Rows from block 2 of a small CTC audio transcriber, named by matrix and row number. Rows with one number belong to one neuron. Each number is 128 + 24 x the weight over its row's rms, rounded and kept within 0 to 255. All counts start at 0.
After each neuron's rows are labels from the 100 clips, of 14976, where the neuron reaches its highest value: "strongest on" is what is common among them. Only what is clearly more common there than usual is listed. The data: short read English sentences (LibriTTS-R).
# fc1: first MLP up (model.blocks.2.ff1.fc1.weight, 768x192), inputs 0-191
# fc2: first MLP down (model.blocks.2.ff1.fc2.weight, 192x768, transposed), outputs 0-191

fc1.319 [121 160 142 108 101 161 139 122 134 130  98 106  88 116 103 122 134 101 104 116 135 155 138 104 128 163 124 141 107 159 105  80 144 144 129 119 139 160 142 120 152 104  67 151 126 157 110 101 164 126 125 184 145 121 159 141 112 129 101 177 123 152 132 107 125 124 151 134 152 138 145 152  83  94 130  78 126  98 130 128 157 111 102 119 133 133 151 110  91 120  94 126 109 117 143  65 131 143 115 118  70  88 135  99  66 118 146 168 149 118 116 141 151 120 138  80 161  74  92 106 148 129 116 144  97 121 113 165 103 115 120 146 113 134 141 114  98 156 187 142 104 119 104 113 128 128 100 163 117 164  97 136 143 123 153 108  90 157 127 138 172 139 149 123 104 133 111 155 117 146 120 135 145 120 109 149 171 160 117 144 108 137 165 121 115  95 109 146 107 134 140 149]
fc2.319 [166 103 131 131 136 124 121 109 162 144 137 133 129 131 129 121 110 154 146 123 133 126  98 151 128  95 147 126 111 105 125 140 127 142 156 166 155 125 167 129 120 142 138 129 112 129 174 142 139 133 127 126 118 125 131 146 111  92 131 121  87 148 128 112 106  81 124 108 105  96 143 157 108 165 130 143 147 145 109 132 133 162 123 169 130 182 133 157 159 114 107 152 136 118 107 160 127 125  86  88 136 149 125 135 148 102 157 125  87 127 183 146  68 206 114 149 127 138 147 123 142 162 102 105 120 104 105 168 116 131 137 126 130 140 149 130 121 143  97 136 177 109 164  96  86 137 152 126 110 158 104 151 100 150  56 140 151  80 164 141 110  93 141 152 120  94 134  81 111 103 139 125 136 136 154 121 148  87 147 145 114 103 127 189 119 182 117 111 131 135 169 136]
strongest on: voice: male

fc1.440 [182 112 162 125 128 139 132 185  98 102 100  93 105 147 155 145 137 148 141 119 134 172 127 120 137  66 149 162 135 129 138 120 126 134 134 161 119 104 115  87 109 111  99 176 165 134 114 129 117 137  88 155 153 174  96 157 123 105 167 115 126  94 165  97  84 133 130  96 144 132 107 130  88 127 122 160 156 154 127 168 127 166 155 138 113 147 128 105 124 137 137 125 156 138  88  92 183  98 107 136  96 139  90 151 177 119 155 123  94 118 144 113  91 106  98 134 138 118  82 158 160 137 129 113 144 135 118 115 157  93 102 122 110 150 136 110 131 107 133 125 124 118 141  93 101 108 167 109 175 164 177 158 152 103 115  99  87 127 135 104 135 111 139 139 136 126 138 126 151 113  91 123 156 107 130 150 128 133 152  87 132 126 107 129 136 141 139 106 137 106 118 105]
fc2.440 [110 136  97 131 169  98 115 156 150 131 127 133 155 121 143 129 102 134 147 112 129 103 134 108 106 103 133 142 134 138 133 110  95 130 140 148 147 127 123 106 148 120 108 117 137 154 108 126 149  93 123  98  83 167 109 150 159 118 111 157 148 127 108 132 104  73 163 139 124 133 145  83  76 159 166 111 141 128 143 176 174 133 124 171  98 133 152 155 106 106 106  98 102 105 153 125 101 121 178 158 111 162 126 113 103 114  97 116  86 188 136 111 141  96 112 132 136 107  82 139 124 113 133  94 136  81 123 143 106 120 139 116 113 167 139 121 136 135  89 116 194  86 127  81 152 101 151 145 125 127  88 122 137 160 179 127 137 121 141 115  98 120 100 135 132 131 112 138 136 163 135 107 133 117 160 174 164  89 157 112 139 159  96 131 132 156 123 114 149 101 161 113]
strongest on: the word "from"; the word "for"

fc1.672 [132 112 107 107 104 136 150 130  77  93 151 139 134 143 124 153 120 102 140 115  95 118 112 150 132 158 149 127 120 112 157 182 134 151 135 143 129 109 103 158 128 135 117 162 162 147 136 179 120 145 152 124  95 130 100  98 146 108 133 158 156 124 122 142 133 145 107 118 158 180 150 113  93 104 140 109 150 112 134  97 165  36 128  89 131 139  96 158  97  97 113 134 136 133 125 111 134 165 117 176 163 117 145  97 134 134 147 171 139 123 137 161 133 111 102  89 141  88 170 113 125 139 132 114 125 127 117 155  93 121 117 120 135 115 118 133 123 147 138 108 127 116 134 125 178  91 114 172 121 107 142 102 126 126 111 149 127 139  58 112 125 145 121 152 131 108 158  85 142 106  79 103 138 117 124 103 139 155 136 123 135 101 116 142 147 137 113 114  82 166 196 161]
fc2.672 [148  59 163 109 121 176 115 153 147 135 138 134 159 147 150 102 125 137 105  79 146  97 165 105 148 127 132 165 120  97 133 135 133 115 119 147 124 127  99 138 122 112 143  93 110 150 164 151 125 106 103  95 141 111 128 146 121 118 122 127 102 131 150  99 164 134 104 164 156 107 102 139 141 118 138 129 134 118  96 141  89 163  78 137 108  77 110 108 148 136 111 157 136 148  86 162 139 152 150 123  87 160  86 127 115 115 131  87 138 133 178 166 118 139 178 147 109 118 146 121 151 120 111 192 125 162 140 121 135 120  98 157 117 121 138 113 146 133 115 133 139 114 110 135 144 134 135 112 109 145 133 118 170 141  94 111 105  94 108 154 147 113 106 129 128  93 149 168 134 169 119 136 113 201 101  90 173 144 132 150 123 138 141 118 128 150 142 125 113  82  76 105]
strongest on: the word "i"

fc1.745 [105  81 145 151 139 151 123 150 115 113 122 122 133 113 147 115  91 149 114 131 125 115 140 149 137 140 101 107 140 115 160 147 175 146 114 182 105 132  81 132 126 150 120 116 118 164 137 112 176 104 166 165 108 137 120 104 140 123 133 122 170 124 141 127 118 166 102 131 152 168 122  95 124 126 165 124 197 120 131 124 122 105 159 156 164 101 136 142 106 156 125 168 112 199 118 140 129 110 138  76  85 170 144 122 158 118 154 103 121  86 104 162 155 124 145 110 122 139 143 125 152 140 159 139 110 154 136 124 171 104 120 128 128  96 154 145 165 158 110  48 136 140 138 104 111  98  97 120 119 122 114 117 115 156 116 142 143 165 152 135 103 105 100 155  99 119 129 110 118 109 124 101 101 112 124 132 137 116 114 117 115 120 105  93 145 118 118 110 162 167  85  81]
fc2.745 [166 126 197 169  66 118 161 110 127 132 120 154 151 165 123  96 151 130 101 127 126 148 118 134 159 169 143 141 143 126 131 141  77 128 142 114 148 170 139 150 119 145 124 146 134 133 141 109 132 104  99 150  93 142 122 160 133 167 143 151 100 122 104 146 143 185 152 109 109 135 117 134 147 163 111 176 113 149 133 169 109 118 124 128 113 111 112  95 154 124  97  76 156 135 126 113  84 183 117 114 139 137 128 158  78 164 134 106 122 143  90 116 115 106 118 103 133  83 115 137 162 105  93 104 113 146 142 165 108 156 132 182  92 105 154 161 157 155 103 137 123 150 142 140 132 125 133 151 126 123 140 134 116  92  80 161 121 119 126 106 134 132 142  72 115 148 125 147 146 120 130 152 133 126 135 130 151 152  89 166 141 124 123 134 160 155 111 145  86 115 112 108]
strongest on: the word "i"; the word "my"

fc1.365 [112  95 121 119 154 125 147 132 124 112  99  74 136 162 112 156 114 148  83 151 147 143 117 132 195  93  87 130 125 126 140 152 124 153  90 123 114 103 126 118 133 119 156 147 128 104 144 130 128 125  98 104 161 176  93 126 137 130 129 123 197 142 159 125  87  92 164 127 113 112 108 118 133 107 111 100 146 132 170 143 134 142 147 114 134 157 133 144 107 166 113 110 139 112 131 142  86 100 115 133 137 137 163 110 111 128 155  95 143 115 162  79 115 113 147  88 108 114  97 162 156 165  80  89 113 137 134 148 138 120 129  76 112 122 127 108 111 165 123  97  98 107 122 150  88 143 140 147 144 156  95 112 125 108 162 143 110 165 116  80 101 134 154 106 115 105 112  90 142 107 147 163 122 124 114  77 115 161 104 126 136 143 144  96 165 111 154 125 115 139 123  87]
fc2.365 [122 155  97 130 165 124 150 109 145 145 135  63 141 141 127 139 124 125 135 118 144 131 119 127 145 139 131 146 116 138 141 145 137 120 117 110  97 111 128 102 156 118 151 146 140 141 140 117  69 170  75 139 125  90 141 110 154 112 129 120 130 124 143 130 152 118  92 136 169 158 119 129 124 148 114 111 148 144 120 104 122 126 171  99  94 120 172 101 142 146 124 123 141 114 149 109 141 119  98  95 128 134 130 162 105 150 100 127 105 121 122 132 134  87 102 141 152 158 112 114 102 149 181 112 111 145 154 161 134 133 124 155 115 158 151  91 114  54  79 114 104 108 162 100 146 145 131  85 172 115 179 109 104 124 154 157 156 117 116 149 115 106 110 132 128 160  58 155  94 110 159 102 107 179 125 140 103 120 160 110  88  91 140 141  88 146 116 150 137 135 144  74]
strongest on: the word "from"

fc1.476 [159 110 115 125 121 136 149 119 116 133 127  99 110  96 115  91 130 140  64 159 151 131 126 128 120 165 184 100 149 143 161 135 136 126  91 139 106 132 112 131 155 181 129 102 107  98 120 185 114 149 134 131 114 150 105  90 149 161 153  81 114 133 128 159 147 133 140 114 151 109 146  89 123 170 116 143 156 128 153 102 172  97 140 154 150 148 130 164 109 122  83 115 109 110 124 112 170 113 136 106 152 125 115 136 154 165 117 124 138 120 130 151 120 168 140 119 103 108 104 140 112 142 127 110  67 104 129 174 114 101 103 141 129 103 135  95 167 114 163  90 131 105 116 133 110 125 106 152 149 141 125 125 113 142 161  94  97 147 128 140 151 118  86 160  90 120 102 135 120 126  89 132 160 109 129 124 120  91 155 109 178 118  73 101 156 117 145 133 133 163 175 109]
fc2.476 [113 128 160 122 125 125  68 134 129 117  97 165 131 151 124 141 159 164 159  92 125 131 167 141  85  82 148 143 121 109 154  89 109 107 143 124 148 153 156 145 126 131 137 135 176 111 169 141 177 100 142 141 120 129 151 129 103 147 126 154  56 104 126 151 142 159 126 121 127 105 115 177 174 135 169 100 130 172 116 122 113 125 111 114 127  92 109 105 138 139 151 179 153 162 138 115  90 168 103 118 118 130 186 147 152 155 165  88 124 172  93 117 141  97 121 127 163 121 108 144 123 116 110 132 162 136 101 122 155 170 106 122 118 180 119 188 105 132  98 180 130 143 125 119 121 149 132 118 123 110 123 149 131 107 132 115 134 119 141 155  85 108 135 132 141 118 146 165 124 116 152 120 126 141 104 136 146 130  97 141  72 135 151 116 113 124 129 140 123 106 113 119]
strongest on: the word "i"

fc1.619 [119 147 103 129 116 172 162  92 111 133 103  85 160 152 131 123 104 113 110  98 108  97 126 140 125 140 161  89 155 114 146 125 168 158 117  86  94 150 113 112 132 101 123 116  91 132 135 143  92 151 139 133 143 135  76 106 137 142 143  79 142 112 131  87 141 142 104 110 143 143 147 117 137 126 155 135 161 106 162 110 144 143 123 148 149 120  76 126 143 121 103 160 115 134 132 116 127 117 115 169 108  84  98  93 121 184 120 145 147 126  78 146 133 155 143 153  69 149 115 100 160 131 116 123  96 145 110 178 166 100 146  59 155 134 129 164 117 124 110 115 152 147 148 140 126 134 122 158 155 155 161 182 141 137 134 110 111  93 132 114 110 117 133 137  95 172 123 105  91 137 140 156  90 139 131 115 111 134 135 137 135 132  99 155 117 142 140 187 132 114 109 102]
fc2.619 [151  86 154 146 128  98  85 159 124 157 120 152 142 155 115 133 143 136 157 130 137 148 119 149 134 131 108 131 130 114 151 128 117 138 155  99 123 147 102 142  99 133  99 146 147 124 127 111 177 118 156 152 112 100 133 126 152  73 125 129 146 151  83 104 126 140 151 138 117 131 154 145 106  75 106 123 129  90 113 130 108 111 136 126 138 118 140 154 137 163 184 105 104 159  90 137 125 128 155 121 104 150 145 158 144 144 143 110 178  76 141  91 137 156 115  96 159 102 186 132 146 118 170 186 148 132 179 136 103 102  97 116 107 130  95 130 123 143 117 146 139 104 119 135 125 143 154 145 111 108 141  84 149 116 141 146 103 156 116 144 134 138 123 143 188 117 147  96 163  73  98 169 118 110 167 169 152 107 147 115 115 175 153 131 127 130 137 131 161 156 118 162]
strongest on: the word "i"

fc1.281 [106 108  83 116 163 183 127 163 165 156 165 145 116 155 105 122 168 111 187 121  94 139 136 150 111  80 107 148 144 125 124 141 135  77 128 135 129 136 115 136 108 145 162  90 128 139 172 168  90 127  88 138 188 125  88 145 126  93  97 140 150 130 120 141 133 101 119 125 127 110 101 121 151 116 174  97 131 102 135 159  67 144 115 123  97 119 127 127  75 180 147 134 121 136 135  84 102 109 102 134 152 117 103 105 153 126 121 131 148 160 136 131 154 114 114 101 156 155  79 111 158 137 135 113 107 122 118 115 148 149 129 110 129 174 101  96 149 173 123 155  94  94 138 172 112 143 135 138 125 111 129 135 152 150 141 116 143 149 134 126 114  98 145 158  98 150 114 154 133 124 107 100 134 158 114 101 139 116 134  90 154 109 137 147 138  87 133 126 152 118 104 123]
fc2.281 [120 118 163 150 114  63 108  92 133  91  54  93 125 141 146 147  93 119 125 125 126 123 131 129 148 101 125  93 113 101 151 114 100 146 129 105 133  91 151 132 134 120 145 151 127 139 136 154  93 122 183 138  66 120 124 162 170 136 154 104 134 125 111 100 150  95 148 106 114 112 137 119 173  85 111 139 133 118 103 124 160 117 105 122 117  78 179 110 107  80 120 112 168 156  86 137 138 128 132 148 134 166 123 135 124 115  88 139 137 150 121 133  88  75 122 142 161 104 144 109 114 136 123 120 119  97 126 112 127 110 103 171 120 125 164 137 156 102 142 105 131 168 155 117 108 105  96 128 118 129 108 110 133  96 134 112  90  96 168 141 138 129 131 146 147 187 117 137 123 116 157 138 162  99 133 123 112 172 133 166  91 146 129 123 109 166 112 156 132 142 116 146]
strongest on: voice: male