config.toml
mlp_ratio = 4
inner_norm = false
experts_per_token = 1
subsampling = 2
optimizer = "soap"
beta2 = 0.95
eps = 1e-08
precondition_frequency = 50
adamw_lr_other_params = 0.0012
epochs = 16.2
lr_schedule = "linear"
final_lr_fraction = 0.01
Rows from expert 3 of block 3, named by matrix and row number. Rows with one number belong to one neuron. Each number is 500 + 25 x the weight over the matrix's rms, rounded and kept within 0 to 999. All counts start at 0. Numbers have three digits each.
# up: expert up (model.blocks.3.mlp.up, 4x192x192), inputs 128-191
# down: expert down (model.blocks.3.mlp.down, 4x192x192, transposed), outputs 128-191
up.71:549488508526493464490479540516514521497534494472502519518513501471527492504507448492502517526523508480462497508524499528497522514487522493504483492519541468536480478547541522462434494495523504
down.71:488506540480513496492528473512460505506485479522496541484476475477502452503485523481480453513511486466513514494510504506518448493542511485507480496493460487492496505519541442502504500485500496
up.72:525467477465472482512478440469470488479505513512530496504490517516506518495523564496502472512481497501518534482476530461519524542464521445473509515488497524485521529504525485478509510495521506
down.72:515505516537520488493539494547514502487472499534457487506504534516491494488472491480524482481502507511538524447498467495482507507509518477492468501498495525510513523491484510498479507492491490
up.73:488496523447554527490514517455488488512496525470488507538495444460482475513526501496567520536483524510483512529509524520506491523476531445505505519511490474485507485477479522505462499498519527
down.73:468492486492473480555486459515489483473455452519519479508496545477503471529451507504473506490483492479491505476444478515494526481540474514499488472484530506495528532535506503470486507522499498
up.74:471497513567505449480468505503516483490513469476511500463491483517528477514470412471507468476475518483499494485481502498524513469534481530489490484466515497512508523553455515510487533452534499
down.74:533567473478484555552482474503470532481549504530506452513467500490519486493519521508537504473509447481496475490496475522479521536487484506521551504535508504506453505476459489517516481485496478
up.75:480503472491480515483481535505476456454509476512518483515495550472494511529504504493447507450506449477524472489498534487478490518485488481508503471471495488468476447502539511450536494509495523
down.75:487444470513525481478491519454470511529524497535535492473543485531492492506526462466514491510478565521497528473510489525480487458505523529493527495515519537484516516547414491455489530509496477
up.76:521517537481470488509518492497469507571482493505541497477505514479547498482551446494508454500503528508478504514498535466500527487512488481459527493493532534516486540509466501496515509531479501
down.76:511515482490459519471456488490524521487518510515502556529456537500477488553490493520534463523505516479502471489518525511537480510479492479509481507497473544520464477510514480503524515520538494
up.77:519526507554511502489514545513472470501515500504502507518523483517470501536448487514503468536540456463512474516491490468535522509504535487482503499484540491487518450502539510511509509550495529
down.77:514513550489484507502527448516473469479519526477506517510510446514453538487517519511479509510528448510441513516519488490503550499546538510462513491532519506531487471495511519457530536479502534
up.78:465480487509459502533535517470454488503505509486505545504519506538537499519535478478492482515523485497476500489482513460491535482468491496542481512527439480481522475499464548507512506501560506
down.78:491528481489517494511510488544521482500504490507496459487502498483477520454512490520494463514513457485469517464480485526479511537486498543536495530514463521539538517458487503569485500541504536
up.79:515527506518502505509489478492480520500510510508448479475542561487500497519541462498481476517516453485555492477490511491482518492517539494529485503472527561480533453511491486466485483499506490
down.79:459484479458506479518488518507512459446501486538500512467517480528516473470520466523533450479444571509463513541484485486500500491551505518499482486510485478494475565508518502533527505472492541
up.80:505546491517458482445480461495509502506535483491513531487458534496474558478476509532534492467532512427512518536475454471496544470536474491511481472455491483516538499513496494497564498504525500
down.80:574514514494523454477507496493513562519483498492505478453465455500538535503523540509485509510423488534500522436454466507513524446470487465539472540494497524525526460478457419515456533470471517
up.81:484549487496491511523530469454524540487513481505493484446457523484480502466510502513490514523521449474521527499518535483470496521483501531481546526534522517542474492510506488486491490465547545
down.81:501511547541501494521539497509534538513505477504495456492479505525463500486514493466532526456509515499520478512477516509532508532506480484476509447507473548536496492472515484496488530495497470
up.82:526527533480508492506495541497469555502501531541544485512510506502491469508512499540451474484463483476477514545490498515549486488498437542503451511466491535482498497510480545491491482504520508
down.82:483498477562552536521498468470450505450490481513511509504490539509543496489541460520524526528506524494474500511540486491539478535527510494519459518497491462484476472469518504480500539467491441
up.83:471510519525510481486516474510487535503446515511516491517496545515500530551509501531471478531501502452519512466480469435520507497503486527485508484481482555535560487537481508451523503488551525
down.83:531489470493470524487520532505473504508539518482498512513524499509535513492482494493531513516481477546485496545471476519443531505448523499505528519534511471519496543427499514549507506457481503
up.84:547509529479493549507510491426476491509491483489482516461497517483539520516485463556536525499484484490520534502519500459478468493490543466498487507508488506534457509525496499475501498489499507
down.84:510445540486475499512481487562471515528492505474485522464484503511516490508503502512494473514462485471454520496515519478509442503501471475525466506475539470511469479520548518519446510522499470
up.85:484503464510506560470511484480545506463522506527510542495468488493465460492465527524492529531519484471496520470530491506495535515521493473493523500468506500508492463490466499467511512478493529
down.85:503507559512528466476485504503522524505523478484491496476453517506517527522490514489508449530525523514483445506499503499472496456515492505499499487540499473524501515442456484501476480517524467
up.86:516492448520543485523494508519498521478542492535510475508496513485549502457537460479512486468507497504493511476500484493488512527536519474488488483489477502527502512499515534487496482469543509
down.86:546496499468541484492500482463512487519529492518503508465460535556479484489471535504500498468516455449516500550558533476479476472494528508491510480540490497470541473469485508494487510501480510
up.87:493505504494472492492462500493514496537517509506494509519519580501481492482470467532496515475495453475510514505497496492530458543525485467495545531489496534537510485523525461500478491513501447
down.87:513513484528453464512525512512452511439458474532529469549465503460483533468519471471487493499518496475496491522513508530485431494482522486512523514460489507474533549511552529506472488504488489
up.88:477527552493520485474465514481501507519536503492490518524494475495504474528488497484486492513461504545486491519510521480477487509503456509505498505522505520465498458497503494450522518516512501
down.88:502490485506481491512546526515482477547510515475557511479518517488492530496524519481510525507495481507500505483488511505503503486504497517490494481498488435526446543490523512508496467485518490
up.89:482514470483437463506465489499488502446519512504498476519446494505517518477508490486482491503451545551552505527508505483486521503480494495518469481488480499498504485494531538456497513486476511
down.89:515491503465491508504524522524509499502504489533494496496507508515522476485488498506517496525543480501509499466547507542519478508492488479480457518484469500484483512503459472497508501521509489
up.90:505478499497486509488500533497506520477469491479484498503478458554454471544493517490489538509455476520478510511535525493500492553475509521511500519517508469548545501531481490534489526493486504
down.90:517512492503553470506467501516462506513477489476488515494507471508517485511515472523488455453514559512521495545500484480459439493487513476470472503501478538482501483471499520461518532543500479
up.91:500491459478477516489498537505483502528544555465511465491459481499500459475505533489499522490511491532491510468518537520492508467472512514492503526536513523503507496566518483555493456529476503
down.91:497486511512471479511491510502518492511491505525491499503553471469460495573496463477506486444485519527505472482476480517525553475510502484499500458507480479469523541488503489514518531505509484
up.92:532481486470519523507470500474499486502523482536512507533489537473529483494487498548512474483512467481478470546503525471452510521486482499494469457520505477496459464495506467550546491505565495
down.92:523483511497497490433479540468515437527520516493453490460515499509523493511509506515506547504483485550458485480517482477488490466473536485509490508470495469489502503503470478464504531457500492
up.93:505504493466508449510501507477519515525509547482517488495512523500484460528514528509544524512530546480472507517483511544578458462541526554536493560491493517543507510485508514497505492486505500
down.93:499482527468520480483528496524524450487496496503505471465485512483506540549549494509477476548512494491481507464478452488500544529511478473521470515519533484501475487523517466507441510488480516
up.94:476536456490502535500491500554516514499478512483485559521539479475542494515493487501463468478516495477500500494521506510516489491507532505551499485491474444471499516518487503461522508531558487
down.94:518489476504489502511512490467471487516497517535520475521484516497505511479479488538528522491482467461488458520508526496489495516497498506483499511516475507502510481504493470479477531533478492
up.95:496482506514514542493517532459499463471527490470496499514482479481510502510538448485522489479506450474495458502513509530480471503524512493483464525516529480531496543465513473526484506501509517
down.95:518502498470500495493473542498494525496505528478499476470503491498495487466518489483490453494485455498514503490452496461493502506470492498509538483507510479501518493498511480533475489471481535
up.96:497481535480502508485496569503496474519495528499513479475490550547517518463526484467499523505487464483506533493518543499498508466545500484501450504474511524521516500516532565495470507500503458
down.96:521503508509514530490466503485472494502467479486533535502471513501479489519483492519501517502517529505492510494499478512520495473451480493499522453500543492502484525485493546463450470502498509
up.97:481574492494512517511470527544482530496491568558478528473486457487519515516461505495497446503483510490532487495521470474516492483455516506525480501438512518487514486479488525503543484488539499
down.97:511491462486484539528504502585481473501498545511534484508497476499547517514518459492473486523541521524477541516450537514452510519477513483504511467542569546529528499541491480505457514505496485
up.98:525521500529504485504513519519518523496463488496533508472520486497541474485475484517487495530460508545497516532571504564527500486481485481483483478498498508486487492513520508498482506478520505
down.98:491534491504518490486472505510477495476473506529475488500475511495497481493545532505454506479500487496508523491452512492495463478501534506546500522554470511501499512489516491467488541493516485
up.99:532512510508526502488500502483517473459490517466528461454548478502512511513460504494454492537484521526508512521528517488505537477469499511506504480447540477482513502504490462527465496505495532
down.99:537509519542511446501535457538547484497519561525481505488499514495474540514483495457529423512502489441476520466486542479500492508543447480506501527501484550499485528491499469531511480559504497
up.100:494543549508524499505474506546538464534492539468487536540496477543511526534453456537502488481499495498477473472499402485476519473544455486461527500460482528513502479510525500477502526454479471
down.100:449484567512499496464495492536512510551550523468457491489509504536513507455483469493470466459479490508481496484498480505512524476522471487486530478481481474529484479533514505500498525433463484
up.101:523496497513531478489538478473506516479537457490516495503469505465510469510511525461467509508545478482521512490514448532471527481514479470502497529480513505541485561491489501535482513476493534
down.101:463469482527494520536502500502516503490495473507498494497517537454487468492486553516504484541500490463467532493488446471484480494480529453506522512516547507518512500494515516509535493504492470
up.102:511488483502524483509530464513536499517440522503484473477481500511534485479441533476504522505494525489509494488517528516531532498489543476514459545532518515517522469480554530521519518558531494
down.102:445482519457462480505475488531452504519511493511533497481507495500512530528497500498474515505512443509517484458489532504478519513485480515467493497494498554522513504547463492481490553460517474
up.103:490512443472509512472493473481458518520538483546489546540553521481533490504480506526512495505500522470537503501462510488497525464554490463516506505498510541517477524489507502504511498523457492
down.103:461461510543462520445488503464485543518521537505487499496553526509512524552471463531505466494483488506472502465491470484507490496466575542489510499500535505497492542515504525536461507523455441
up.104:489515478491481477521515494483440538497554482508548448504517466483463475456500504486487500507511471496503511492508527498503504514528530491543524522462521467539533460525454531515509444542503489
down.104:481489540499488510494513499484512530495463484497538523519494474570489526515546523489515441535502456477450449518475508550505556511488494525556468503524541479531526577473434510488497491525505456
up.105:548481483521509531500514480557457512508493515430489507532474472479492512437505539471493481528500457524546487527487466518494554503466478491479512476484502463544522493438436524496475493500486489
down.105:496514508461534532490505496460535555476485472474474537511478496527508483523529447479503513528523489479492489521462495543495523514555507548478503485487552464486504502501479490461492471522484539
up.106:522495509494478487464534516519503480523509498494464543484534552499492479502477479512485525503525478520509502489533509494468460456529496523515530469490468503495485470522464493474503476537485530
down.106:505499507500527520504515514515508485479501482489534487504492494497458493476475467511419510462516497533460496511493486500476501527484476506471461501472470509496487468491525447507526540511502486
up.107:499472519505508495481490546486516500469505467478476470533517498524474502488491518488498489499482502466506514488475483490470489475447507515495481487561528495518502454493498470523519484519518484
down.107:488507494487518497529519491487481480509473528505512497479477480499506464505504481500494490492541516486510530482527533506471527465490495479505513485462451499495472532508492499476501449489508475
up.108:536485499508473500524493523479517466475480477474546519468516463479482495493505510497564528529476502539520496484520468483486506498515547538513519462542461471446522534497498516528504449520518510
down.108:488511481494474502502516553450518488484518479465461446529487490545507505520491504527506509494494518495465458520498486488520475480488506477506517520479562509531471457480543502467459514498469517
up.109:527504487527463508498540502502463513499492508510523519514525504490529506493459466492498517513457453456507485526485520475475435485502499423505497495487484530518490482514527529515507539542481527
down.109:508487534504533489549488485519466506503494455495457520490494511503529521498571509542518518523489494499530477473526515503498530487508537477525484497515492488499443516532512491512503479498492464
up.110:516528552524465485522488477533439544479501499513513525494475522521474554506473473496478516485459486461528489526525509496421474504485482479469520503482515520501494498518476506439498483416492526
down.110:478468527509490523479510487499505497535535501517446520490525503488469510507493483503508558520532487504486468482479474473504501505516487478480459501443495485534489519507477513446526458481531487
up.111:483477559516539462445515559506490502533515498479449483470471506517498558501524546542463515502487525502498538483505485474492499524502498483489447492501490519507571492502529490488542502487526470
down.111:493499478514488515466540517521494511486484554453506531510511525494473507502514508489515494544485502529558496497524502496534506466439520506519510501535532550465494453485496486515467463509528507
up.112:464517488521476493465519505489477506492516494521497507487512532472464497526497505539484534494505526469544480510480514485476521470496481470523495513493531543515501491527499552501479520542543509
down.112:485428497505516484486508509444501544483516506493460491508466507508453485522447546506553506539460505513538537482522472506507558527516532490489506499543495513492471537480552511505497504486428524
up.113:500484489479518572479507506461496436490493503498491559507504466507535472477487512533491533491503529512480526541504517525509466488502459487534523515528554537537534514543489512473513466478479521
down.113:530521458497481475502538509527539522493522474479482477475523507483477499512545487491502504544505528489526489460480517500513539513526463459537483483508537466451515440471535527458512481537521554
up.114:490495449506488498505522438540518487475540542529507504526501513539532491487522504524499518513491485516509489487519465468512482515549512474542554508478504485479495506519552492481451517482471503
down.114:452496540460515478481479488501518560542476486576504503490526473508490509487468529488516527477504464461513515492531529517483483484505476511528485513529499472517484481530499519517489509473503486
up.115:537507450496537503518536456504493519527501515468458491509488506543484502543475479513489494511471481470515524481519522479524459489440527542496480526479543529470530460462477512453470473460492508
down.115:495497475541484469494497509503522525503515503479548515516461514466524497470543487504531516476506474524489508508473486531485481522543487520504544499514469510532512520525499478493532509503492497
up.116:528515547474516491520482508534485495488504514539509491474472539475451494476511508500451485488489487474526495431507438469530493500492507493534499508478538468469552522461550491570506525505458495
down.116:428487485515494512504525505467470532469513536497493521522510484524507490477467492509472536506507509439490483519517506527507497492525508589511471525501505524482507498512461495474495479457511513